config.toml
dataset = "synthesized solo parts of chorales (CocoChorales)"
input = "waveform_16khz"
vocab_size = 56
encoder_fused_qkv = true
text_encoder_head_dim = 32
text_encoder_fused_qkv = false
lr = 0.0013
beta1 = 0.9
Rows from block 4 of the audio encoder of a small contrastive audio-text model, named by matrix and row number. Rows with one number belong to one neuron. Each number is 128 + 32 x the weight over its row's rms, rounded and kept within 0 to 255. All counts start at 0. Numbers have three digits each. After the name is the row's rms in percent of the matrix's.
After each neuron's rows are labels from the 100 clips, of 14976, where the neuron reaches its highest value: "loudest band" is the band of the loudest frequency at the time of the peak. Only what is clearly more common there than usual is listed. The data: synthesized solo parts of chorales (CocoChorales). In brackets: how many of the 100, against the usual share in percent.
# fc1: second MLP up (encoder.blocks.4.mlp.fc1.weight, 640x160), inputs 0-159
# fc2: second MLP down (encoder.blocks.4.mlp.fc2.weight, 160x640, transposed), outputs 0-159

fc1.601 078:092105125164160135089122141082140160118174173134100150175130139089143141111141137110058095064036094078160149121117149147098103115147117091110062149086099093131154139115144179113130117125059147136102164154105106191089070018140166147064139133141117166113173130190142139154122131115061095114117166149102133115130160118113125097153147126102131135119155149098165127079113134079106117094110102174158169139098118129118153150102149110158133114170151151108131142154156091064079176088172056
fc2.601 122:122138109132223091149104071154098119103080157117127096087107143071108133131103083195163146167179166152120146112170116160117145141151129112157099095126090129121141180125108135180119113142129105161161104138160112122171104135078124186118102124087142173177086119162155125186117161143156185066165125116109149166066114154113079076120181152159145134152177153147144146173096114170159109191144191128132182111167126133119148135175194155152127132140224122136106158128155133135166117180148171
loudest band: 500 to 1000 Hz (57 vs 28.2)

fc1.143 088:131133085178126084180128091154141142138133156121158091119143104109104126096114067144094097107155091062096115138079055070098054156127082134153141169124161123104173094116113097141154158115106152158073121096144160161092130083162064093156121112150123133123154153123147140087110130135110070149119082121103123093136154163205131135154157091112148066033156114108152158086184127064095122122121132140165085120120121168149109129146066082144079088142147165083131108086148082115128085114080086
fc2.143 138:093091092133159160149155133103137193144153116110145143180109113132167131097106115178077085158163172179119135125148140123140164161168179185128183082116074105112121100148113143152058067086148132163137130146134158122120122123129065131146106108091093182146145143125163153151125160149154217118161178178109150090161144134149170165124158171147176117167112112146095135104105176176099150121174205128158138147155153110085132169117158109119149062118177198188176172124118129158110129078099127
loudest band: 250 to 500 Hz (80 vs 51.1)

fc1.200 077:085144078146157161093114123135141138116085114166152100105124093116088138128078119119147060094114086072113134115152125165123103123141102137110121103137132160159104117144113100095088053122152138172152093143129102190130142138085052121165160142121155098121069161121172103166130122129059150076085122123194123160152130135121159101134124093146167121156092127080127148125105075099107139103140058151101085104081076142187160060175136069100070046126111154166063144154181153146144137088100100
fc2.200 116:135115105161138104155137096184096107066150149074109159092131119130152103105148084195141142151185181157125128146153085089132149129143181149134133126137143138108149131121158109127147156173144104107124143153191137127110112102141133129129103104136119136177142114201125192132152140147181110090123088103132063141074112127147108067128096175126156157144128122139130106146215172150139100212132148146200195128147167185132160189116146158159161156147214185099163132117145071132083122135173184
loudest band: 250 to 500 Hz (77 vs 51.1)

fc1.466 088:166086056174124158069095067167096164182080110178138143124141112126122112147033086125113074115119126086134129160112087090163096112094141152100115157079118107157138161084107116084125073115138086141109115137137135092098106148075111099057136116160117120177119114071182098120095113161078128130134186149148166130151146111146143160123182157180167154090139075136114116139154152085173100106080132134077100089118085159092132114128092087091150165103096122097102093144127114101056149144072141
fc2.466 133:116174129127136156099163179165121138075132121164140125099152158104099106166128103133148200193142133177104182168188154178125165188126151138125147144115133172138130122157109130171138161132124131118166138134174113147105117147102141164117090108122127121199128180164110151138137155179151136126106116074137195147130096135146068116112113223150123157190126177134156107162192144126119091191173074111145153135159171166109191155165162106145120186201132126132196152114115139144147151147146202
loudest band: 500 to 1000 Hz (57 vs 28.2)

fc1.188 101:098115119083149158139056122113124159112087155165130113110143070148145116148118166094084065110092117079121102076112087131100098109090087100130126144072095094071115083098116110062117091145073106135122119114076099187078142103167077167138079117114144080158075129157120171114159097131087100106149126120163076095101100137138135128106147088151121128160125170119062134150126086125119126079133116109111143070142102081129109088078113080116094128123091069108093133078159152083052065096076131
fc2.188 094:170154110194121014135137042114135111112174156129122093150095119107146156076138123168154119154094086184157169149085081106157137102173141061157170107063127085119120115151158103091139066130082138142126122164125103163144140093101177121083156124153122143110133151092088159134140107089102115118127111128140234110152104107183148148129111081126101108122145178139135089168109117130100123139121170162160124118095120132118143139156169117152100109087073170138195078138063156094127119116139075
loudest band: 250 to 500 Hz (99 vs 51.1)

fc1.233 088:116044086136144110120134101102077045117092097170096144094135150199092074157181172139147172096102111089161075100104094148108069110128101093148171124103164139111149159103135170162173121181106097137126116083154096101078139117115117108128174158125114165123105183126081130127146153083089105159091115106080116165165117142103146135094139101147125162079100130103102104094080140089117098101112128094131039113154115063130105153113134182147120089170086124154057092096156091111144076121117112
fc2.233 131:149150110128170130115140099163181174117166171102161139136110198167117076090118104107155170129220139157176119169165150077147186137158208201138142147081162159150110137146122160165129130164151100120172105157146172127161130122105104173113186134155114197153081115115119120145150143112099115087132107153112130153149118134141156073112121213105154118139117161140118157132176182149114155129089161148199197126160127158160179131102119087099133159157194191169154129150113155146113107111136122
loudest band: 500 to 1000 Hz (59 vs 28.2)

fc1.484 085:115096080113077060135082065095086171143137080116103146087120103175119109079092192164078080096141108118139104131156133148079121188136131082130136089122145122145115110149188114128130146095110074096042165127116085123125151093102070059085082101188071145129175145056128104094156072083139131097136088121046136110151158160130138086106095093105120105133115102085084108103124101127098117107088138123118119160155145139131109126113113159158060125121084148078120128106121133174108115112112114
fc2.484 107:129149105090125139143143170170210146130153109186137112132160078128121146113111207099170112150157147199117150164113116137155157050119183131148162127139138181166142093161114115141127117131020119141189089217192137147164148079122171164133149132167101136072094134176131139131127101151089140094117146091071081191087109150123131115130146202141135140153105216132114127125166175147138114142108161112122149125141115164112185138164122158120142166154109176120115121139134142154155147108116157
loudest band: 250 to 500 Hz (97 vs 51.1)

fc1.405 083:139109092131113107139090084117154114171101079073110098121158109155150073177118092072094131121124085104170094139082117112142159137131137075108122136072058141123160062111183105174121130177088112097130125168146125108106142110121167093133113118061140154114175106184098159117116113039173128116116166173133060104059091124174105086132130101059136096096141124138080147158057163161120114081090192148099109105081128086127095095157111124111117127119142109113142127157088166105136152081118084
fc2.405 106:136083135109189056138146154156125045103193144096107100147105116133076131079178089219127112179139155176099167197159143169124115113105148123129158120107106143138143115085157114114147139141111131111139133120163126143123170167065129125138141180089105207098114108155151128107131131114156129091107129081116208123124121138143183099113112145121143064174143090128134110156125168123158161177134199132164151110161168106145117172145199142148152165186146170176165127158096137159162113072151107
loudest band: 500 to 1000 Hz (71 vs 28.2)

fc1.167 080:120135127158083106093126126129090130130168097100124142147144142140129121178145145127118143084068084099079090176086108093093126126088136065141136141113123087101198128170143199147105063121052063107152091126157124106073120164126063175108109181183109120119159144141088085125110142139162136215114131144144135156128108126104135108149163112184095125082153085115088103176075054136108142139137067109039116125146114146093137103122136139112146115132078117121174092075133127097084107181143115
fc2.167 109:178164113180167162147126144099154140107109156091155114144117157099109079117094139129139166172193175131128161165180183112160167166160122232125145168105097116117154160050120153139147175103182153144112168165094120145142116165133143145122142118129155112178151134063182165172131162117090161102128109137100089141137144134154133143120173090118155135140158109103160126205107158155166114184164189170179142130155097119140181162087108121076207123132164145134122149160148187142131154090160102
loudest band: 500 to 1000 Hz (58 vs 28.2); 1000 to 2000 Hz (37 vs 12.2)

fc1.396 087:114096082139170133155127109114068171128161131138125102170138137101087104104105109142090122138079119117162091174127080123133097102125118096169166106130089098064086124098111134150129144102087156112042146111079069151104169136101132140085118115168113096140189135075117181135109166152110107102091146198145141067143106163154179135083198085155134140102118132142100111171110128083119081106170091114160130113139074054077160113137117109150093077093090111150115077071090122104130070064097119
fc2.396 113:145148150136099133161102213153141076146176089141126116175135142107134175160193143115138157110129122171146156070180115178155121134087104154129122164176163115138166140198135065130066134101151085112156133167169108130161140054102150123138172161122178122087147151174202145076118174066127156158159100099116139115123122113096125126145110140087070175150154125133156155092095093177117118145095115135101140133112085158152107160154168116159103168167131088152200166186138114121210154132129126
loudest band: 250 to 500 Hz (82 vs 51.1)

fc1.320 086:146082163110115141084081161088147093131136139140096157124123090098131133101137150116070074118064083076094128071133059066137072137118031081158125153121107110101141097107129074105123141115136106139151117104126155144059184146142104118170095150126084158130135100083142091115144103132143117132098135147150130063093101112135119099113106089137118074131117145093100148090084100103079145100092108092096095078078139053111114109104092112133104114105096082072131089099108074075081080118063120
fc2.320 072:140115136072151108184152016102152168081102156122116083128133139153139085180090131147147171141095115185168097082067107171144155118134123086122141103149130179087118120117134114097171129149163128103153130167074179132112154134201158116178131148143136199133118132118066071059134086113105099155145136110133175122140138136140156080161162105110110159152150141132104183140129125151186153084170112127147159121180161109106120174094116133119067078115139135156209156167096105131130160082094138
loudest band: 250 to 500 Hz (95 vs 51.1)

fc1.412 092:123144095077151095163076095097126188106068175157121113123137120147141126121114146102089076146141091129080127133063103137157104104109064094104099157130155087118169130086105114089123148150163127114119133127043135119136084173170136104120148060104095057145104143091077136153087103134088131096155161154180161146086131098155144124193149086134120084125075130136146119148120115116116126130115081083145136091127078079081116127096091122094125163125123065091109126078068126086055074085079083
fc2.412 087:108167200082175145152179110126122115122162154065216162105159119102135161176123133103092139106127116178148130192145142154138124187139080181174140118115147089115126142124133125040070139121154211146129138119125145150086127136083124130168094150091126088086172178020150115105121108134145106123130135134141089120142096121133099113139100138113130103110106105107106145166136035110122106073152104169163129115119119125139101135156097027141114103098194124138136143105128094144131113073115102
loudest band: 500 to 1000 Hz (65 vs 28.2); 1000 to 2000 Hz (29 vs 12.2)

fc1.531 082:123104110153093048144106086133128133132145072094096100159126163150106137127148123168131146100109093099121084154066100092133123135081105089116167107087159078105162100093194099120104084099109101150076126126103083134089170145126152098130092163125124121135188122116097123086133109129145090155145174085156161110147132132165088165114148110166147048131102126082120138087152091067090105099088084138139054089097099077154089091100093145148107160079132098145133048091104146108104062058098110
fc2.531 109:124116110185154171167145159083125134172194140132200110192122181078091094114169104139094177148161101118112141131160173147170133192104177231126149111108077084094207166130124123170177144112097142171097152154106121139120133171152130143139123130096157086134122161155148155106134183083085167115154138108086108109111152126121156114124119142132081158142142088106130135109105163152127113148097199118102127120137100082123144124078157126120145087148181204189131173141139150152165138158085078
loudest band: 250 to 500 Hz (100 vs 51.1)

fc1.457 089:155090082171134088100089157117121201095135141110159119102173131087107120129123100098136111062121160079117099124111097104099121163100125108133137106116099085071106175110096113121129108129118110084088160106144125149053116087184086109150091127091084137160148110116174098113116117128079113099161104151066115134112125109121127139114129061110076114130140086102137066118065095134105111082140135087080144138098094073101096085069171152147076134177151109108122160098180076085094121089082029
fc2.457 130:138154137141166078157103134111147114115163177132164112139152171125099108134158136160146192145131141109167138169127089129120116177068124112106041153111139065099125197145122085180155121122195137139140131187162088152132065137150119143189179187146186113153168135150112096088112176126131192133098096166133132134162142147092107073101159112091095100173126075142132154180100057159116156112119114084129140086145074146119109094084159119141161095198183135106103167130186144113135110097129117
loudest band: 250 to 500 Hz (77 vs 51.1)

fc1.625 077:132164101107113151140110159124191127155075117153089138163156069104119168121081117148127085163069099096080184130132151142170124102091058077118173140114056139119126152095149132098128144130130133122128197106121127086037135112160151068065089140097107145108146142163100142155103154169122127118126153163115105068154096161126111098148157117094151110136107124103119111018107085142107065098143113095140139133083124120073130115119127115113081138098049157071152090124102129174098083088103143
fc2.625 103:113131090156180158131113108138140175120127133155153134094138171181118101130160099108127142181208135137143113144141200091110179122124197172109115115107185112169123170110108149134122160185216151140179058125135198099180140159100139147120137113174157115124096083133146180117116138130166132075099094137127166129104129123076165139115174139151140150078114069113158145181124163163142138108056151124098159124124067142153146077113143067108154158163174078156124144141193133164143144173118154
loudest band: 500 to 1000 Hz (62 vs 28.2)

fc1.227 085:115151141121094111165106115092194111140123140089165130155091139083151105141165145148133088124146176141137086115171152139151158098111105157152158100094171115139112118123108167077154067103142087182054091129116168127135097100122108132077165162160095153128120193092117138157137125077062178101079092148108173083164138116131201110081186142171107099093108117125122105096081085149113095087103124126133107128140068125159149099149109114149109092084054148147091043094154154177103099075107084
fc2.227 128:115170143166123175137151123159110130146141111155115146111185159137115112095144099180121124110148163156105119100187108146125130130130172149121133112190166149144161171113175080180153157157105137094187158129179120116149146140145145145124168132101115138130092113200185155100118124123168131106179122122064166206089126125121107085163107177095157194169124143098119113082142115133132153149117200120123164117158142161124134140097210118154131149171209115135132201189159074167182155168196161
loudest band: 250 to 500 Hz (85 vs 51.1)

fc1.359 089:102093153086196115175168082077078099072128173098160130122098084179088120131128154165147102142145152140145070158151148088086132156153083113144099132130141085121131099111116142155141167134140130118121121099107156150109186128111047067139137173098104145143173158150117091087112147091182173138152159133063153068118152119134169088084136097086125115128099143142099120066088124097082125059177164086142096093177109142131094128092155099121058087126176108120074148112189091106130109095137142
fc2.359 147:159152102185140115101080106125179132172116130122139125162110220121146081110109157143175187127157164108118188094116093147165115155149173169113153121093108143130089204103111103179149166149164124161128133186196090138111127094107132178139214133142150100154110165180134112133099138157081165112129061172104166171152108138109144124084174159112145130159092130107125161184122128179152163163063181107175159103130109144128141130102178136118170124160113175144151165196134181137155114128139124
loudest band: 2000 to 4000 Hz (44 vs 1.4)

fc1.133 076:158091129117147091142095118082048185111169126098119140174144093110121143103134167150121120102151086102102101143148127071103102124135140120139166161112139128096143103147086125126203133142129130161101134121055099117088116135146146061096139151143147134125186112158109145113129105056062104170126147122175103080123104157103158097149157122108168137117144080138095085141113115137098034050129142099063094122167118121097077147145097158138059133128066106158062077064159158119134142105100065
fc2.133 085:149131093142122131140142141157191048134138151142125116164102201128150161109177122133065123123138141155140174125093113172170122125116129169123159128107107098122158150102125123156099185131141179064109161070129131090161165115073176186113159148127127113097113147085154161116119138107186136100107086129097182112193105132200238152130131137076149158132154130142127143115143136100175155145118158138130196092156114076149144096142179128105171160153183148114174122148092167186188134085100111
loudest band: 250 to 500 Hz (96 vs 51.1)

fc1.21 086:087130150107181137097172134114141135143067161125154129114144156117148099172046119093088131092094126141111075142146116152134087104074102118108120099126128059128074148081070130061123115126127149147158075127090093128095138105157140140118132058100157122128146115091116102118130091144076106147193129146206068113126136125123112127096148075170088099128063077089082153112084074052126159079107058099112078120148120074126148103130073100110145115067113120123167134082125088110128136100152130
fc2.21 089:121125181123084155177154165117186105126191119109128129182127115088100152162132152116179070136121128209131084155109156164099203106144141115137143127125096125129128129163163032167137141111130175174169139142151145116165159132138110140163078162138116129124105088172093145111130143086161120181126129116149076131133100109126185127163142162063131118142127133148112111181131131151168123167212150126104148107100182218135135150140140145192112082111226147126189119149128159164170132144147150
loudest band: 250 to 500 Hz (97 vs 51.1)

fc1.139 090:160072125132132075092072154117076093128164095137117119156123083179119117175125177135079063123049131047180141116133113080120110143111106098116131142108077092146101085134107104120156166152102142160088159096141068117107172124100063140096116161121092152110157180102146141068127159119127172122135154169064148081136160190106133115162110124080098165092185091129149148099111104157123124062125117133128042130120060118132123133132082073121088132139123135143126163106132124155184102089120091
fc2.139 111:114170120102134152121147136173089154146123119098134168099185086128144092125143155157147110097177181195148103135182076194126154133099141155149171097130154162119145114122164137125159207084130160139129153153195141085112131148172119109116120128177138151133136154135165166161139107135188170170177110172137161167102115114071042118131171193095151131103129128124128139127122125113080159099140078156147179108056154142149185163106138133137142127138177139064118121084150109204087160127193084
loudest band: 250 to 500 Hz (79 vs 51.1)

fc1.306 093:095140151083115099150107085097106173143099118100138100139120125121117132140082104101108113093126116069150124143072162091097145100050147075096096103169143103136131055135108161055087111109093119119095105135120111114142071175171104093166141087175143101126101110128097095082138106157158086110116164126161127116188182140140114155101156062147137102055107078099158120151116124074086174128169108133129101098083061102156103095087107070143049154088124095146106148103136112074130081105129076
fc2.306 126:177141136149078124179108103061130092188074132162124086168122132118091160147131160103169170090139088128099120032129162110078098172106088171165120155173118093125124155120083137144097157110146173107137158127111127104133143149164153089173131092124152106140108154097148114163124124124150122131109150164133152076140179129090044159154135098129071142093141076116223170098100107181134124122150108145099105156084092125139076139120118147089144081068171145113122191159091083085181152107149122
loudest band: 500 to 1000 Hz (80 vs 28.2)

fc1.354 083:090116130116114108119112134127082186089120090160180092119159156159139166166159119104084145131107046091156136101133131083070058135152100124119125128097069123097125101110110091138148146161097123097172162142141153082116116087127158092173086093064144130139183121120116115154130163064153098117109174086078158134083133100160119115200189178186112163109132121135105171127150126112134083101136109127072079112136089181060190152163095109113088124126092057167114104126102090090121135173115126
fc2.354 147:115156072171117142079127149133179161077170127176148111145072174123099094110093122121157116151160116181108112138140128142102172161174168131154063120135116131147109156166077132145127126127125142125143099130145114104127088086124101141111081118105139136213114135164115179186115182166167126132135157101125119136154125110105123096120157206176144142176117109151209157162150142136110074184119132105142175161157141217105163155178172106116102142160185149160151112123188156111156152190204167
loudest band: 500 to 1000 Hz (82 vs 28.2)

fc1.350 089:167124119066194139125103082086112119158150139113129116106162094126063144119127079168172129180137123130121152103139171061114137082071096111143071106173122122102162120171139167125076128128149141084116108093080133166090097158143155076093088128114149066134162113129095153148117090133096084071142142072054080174078151117092104036133143119118117119114103126109114151131127128109092132154120140153133119095119069079105103100121095169089138084076122103095071093133191132134068116153084098
fc2.350 082:099147198183134133125138151164143169163109059142157151106123134127101154168136118150184146162189147121155141201187081165111168079171186110131156103143137140110139104146107202120104080133063118150068133144187170089144150058113096191131125152136171133122163121117111124124129121159050111184127090119162112143173115121144127172115142082147132089101162158122122123166169116178174106140145140117129133158104111180141138136149135080167126116119193155131180120123112202113148152053136120
loudest band: 1000 to 2000 Hz (32 vs 12.2)

fc1.207 085:093087143068154094171109084150134126130180154123153127148115131125136128132175134137058140132102131119109127094107111143117112110065094135057123104081153058149184127116159124116112128093157126124095161085087103093046147180130117076109091105101094126106157167103150147085113152119123109113090093068142139083114147126110186139125084106162116101069078103078106146140089100078139116139126145090128067090160121064103102116110138088154128148152041047127169064117141128054104151111119111
fc2.207 124:085093182133190127108104112125114098137207122097138094174090180121125110081148102174132123219168169104105155111155136120191162075138140126083098066151130143140171160144127134092158126160121125115086119115132137133157150112134137160086147198086171149094128024175064131094096084146101116110148139061156101143108169092082133121081088117131206133121107155125135134152135177148103114194156153125117175160124157162148125142095135130158126137137169120184159109129166156131176129158121105
loudest band: 250 to 500 Hz (100 vs 51.1)

fc1.578 084:109104098134118114173129144110096084133121117129168142168153119119107172142193146099121104075012053102148160071127136161084107114094087076175106059155110126065163109130141076102155121148134167121116124159134094147167103125191095134135123157082123104141120134120124111126120069076174120092159131148142111123095149162131133156163118121126081159136127121115148181078056138117136108125135126113166092148088060126086075125126068064144115092109127099172109173151055117112096173133087156
fc2.578 104:190102193146151079100099192133193163114174122133116104108086172169123125117147129144095085192163144160131158165126099140120198131176162177121083153087136122164129154168109117156181152057110141122170091133139159113205130099140113157161173185157126120105154119126120193121101139152108132125126105105154131145107153117114148129146146138115137149122122098134099132166162095183097110160153173119103148078100148173134146099132197149155158103146195136130135072158201182181140149198176139
loudest band: 500 to 1000 Hz (75 vs 28.2)

fc1.211 082:104122130077149097172185091098176100138144109091147111109138050169138122142120156094132123139080130146141129111055116094120130090130135116119170118094080143104138033132104152124121112118105116098155082115103107170128169110151134145159135132072129194159148123168095134170112119053135053088126150135125107144153123119144174121099146096114112115051161131127091136139083078068086160094112193136141153102166145150158087120168081187152120081053077140171132071164098067136113116138135138
fc2.211 148:129128108134195134081117102144150073094185151134150123155150187109115073100171116199146155136137150134125155150108159150129171130110142121142127074099101130136134187159159127166132116156079133124160096153213134121124162103104102185128118184117135166108108145177106138093118145111161158082137106092108165169164119126096148115077137177085136129224120143132078088162118116205132148155140179136134172080140143148122077091109207103174128136184213141145150158153151167155147089100127119
loudest band: 250 to 500 Hz (78 vs 51.1)

fc1.235 087:093125052094109084158118139164161127135163139133099085142137109127143123109165198129143116132139071167123163132144115099158137111124086119153090158113123138132107083177158090066119062141148065137159100110058090116103100108182121092110138158129137102117142088051114085119086123148136112128073184169128076133121106105091136147171140152103118125083136054130154155112104080054103131143156123091149094137112101080161162127182080103100132046032103116113126107143096158084102130126095136
fc2.235 096:141142149183100122108146151141160120153149077144141189129149165155069168160144162108194180099149131106132140155163088150150103134088144130114107145112158117136159177165117092212126110094152091153153188142133071141120159153112155145130121141117132111127174185137135148113136147091071117177178101119078181190170102077128140134181074139155106181182125144136071125180126069231162093150103095097128110094137119165078139103119128148151153172188122112125158137114130170153157150160133167
loudest band: 500 to 1000 Hz (64 vs 28.2); 1000 to 2000 Hz (30 vs 12.2)

fc1.93 092:109104150102185156140152078116103107083063128087091142047145101150155114136071096092140116099065121136087091090073096137153086102086094083135143085090111091100133156071092105133136097148122137091187182091131144129100111120199067137152094105153081096083089122105109122114123149102123079136107054137126130075109152124136175177111126145138090101119132108120069151133131095150083140071143091108120096104136150119123095101103125114125110128075122076053119124141110077081048121116099128
fc2.93 108:126127100137114118163123094124113102099158154141129109157132137119110157119145082142054129139103107123175142097110158179135126111133126132138131096133112142068137131115104066134107167097152174058180150106198121080097151138138148105164101148085150173093109088182129149033137084097212127154148138097126146128080136154171171119150133118112159161152152110125082177126133144117138165126176208123087130091144205094105110143087189083176125085137174106104214155159122074107144126116082162
loudest band: 250 to 500 Hz (98 vs 51.1)

fc1.335 087:163120179146138108119128188190104127139075126094054097144159132152125135125139121095070163115137135140121145124115081107126106109099112157130173120119193090116083115153134173149161097176110110124149115134077186135099163144105116153043155182148134143077117112143106152146126107149158125128094075103163169148140105097134125180100087074122123117133109103109047088132151164082126089168109087154114094122120137089140109059168128161120134188107084127066127117115083190114114054065078190
fc2.335 174:089149129167130156099137160091166134092173168168228104135106196121124180153124140103126161101134094151122139185157183113106172151108141100151097125153121101116142157151122143122055133130134139092132132118174111097112073092121121131123085151102129130167144129152104097150133132161110151131129203154130025101141146127078048116105176190127090167123141090161165181160153126157118103140128136124132158164151085167106158135169124134132126149183171079179147170138150138117190185189177146
loudest band: 250 to 500 Hz (85 vs 51.1)

fc1.94 083:159110134174141055071087115118132127109132100136131113113140126180127120189083134084181176076085131077102085176125104142074188104139157089102139129100113176126179107151161176149136037121089115187125175126144132161146132170195072125140136096167134067158170116140114073093140156109164124140111139152134148181124146148157158089123175105156134119104088133124127109143108083120121150078096077085038072148108102131103112080116176179153133102106156096150121127148103115130141139154086150
fc2.94 142:148180126151135154154183140129121151131166171112150135139119151118141059157163179141130178110172095173131116203114147072167152167141116197140154133124136131100181129097157155145162176051130119161097167167134155140101120200136127140115130091109119131158152187100100143169142160117086139169153091148125125142167138128154133162186152153124147106119120161100156116165098098097197101158135188172223168123104116105144185178165091115137211111122100186100167118132094164150105125115155117
loudest band: 500 to 1000 Hz (68 vs 28.2); 1000 to 2000 Hz (32 vs 12.2)

fc1.106 084:102145152111153082114108126143137138116121103136089102114194109154143197186120158102128123124094117113127150124076081088103099134143099075115089139118143076127118092178173101114143053127099086128173176153102140083122085062201123122172129107123135114119089087086095104084146062100107069184124151144130070137080142091144121120196165131112116090110175125093104129067150110132082122137141137089119101107096101147124072078130106120145056083121109070084120078110121109100061121104100148
fc2.106 112:077192113080128162154110137099169114076155143102166125160148154110133187089155163124171123135126147136132114112111095061135130139150076116108088165176160080117129191179185102168154128125087087168106162126080106138143135094184173163114117177122097113125158138199114132115149143135084097100102112119136096091152073096125160113189148114078078102121126047120082052108139062145091100110092153114162146115095115122097094125167105102091149148148080092053103100130117107112152139109149093
loudest band: 1000 to 2000 Hz (46 vs 12.2)

fc1.226 093:100061110155126128154103159116157123136156173094121121137061138129162129123124126111069067061051071114148123111102114063131113122064096062107149148144153065154144099075152106125105125161169133143097167128119090100065095134174089170160157086154146074123158141117053149087126114097125076189127117114156107145126145081142128166179101091148073143083122167136137116115109072093098108111133093084143074099113152104109106113111134108159150121136092102089101074089119158071119085130099109
fc2.226 080:156129152125105106122126116098118129102101119174161091144136138111093133122167184169154112186158157191157109060179175148108125058124091117179139115125133133128119125079133103071168142140140120146068077193083167126157143075113196113104123145103142133157134111101189098121119096047087167095130136098105183126075115141107110054145246121185182159110146140126125119112086109113133082159132101165129159144136097094116163179124114176104117151137120116154065101129135135166140130126111146
loudest band: 250 to 500 Hz (98 vs 51.1)

fc1.399 085:081102146088163164093141151106090090082123185100187090117169138116147132074102131100084055069053116115126133084055090103113098146100135075140088084132152078122130154058097092057121126166156127140108141119151133181096160113144092079110110096092116152115078127112142150104118115116143136148151140142122132053105168125138146162101131145140101137089098098153106164134081142095128123126088115109141065146095165085123090124099120052158108127124081119121150102070057100150134082099117078
fc2.399 088:133090220110137163178174153058097169109133126132136185085131111115121112178102127109112180091143120149197049097150193117095111087140146172160147102128125201135146110154142149163120199078175177113146101101164195112121130126125113118141068131136151145093149091140184096099132097118129083176135101118134103159163123164154162116132096142127143120100133167111096175125190145140121152120191148145106095133100207160127171156133112150137114116129148132113105176119141118143062074137077160
loudest band: 250 to 500 Hz (87 vs 51.1)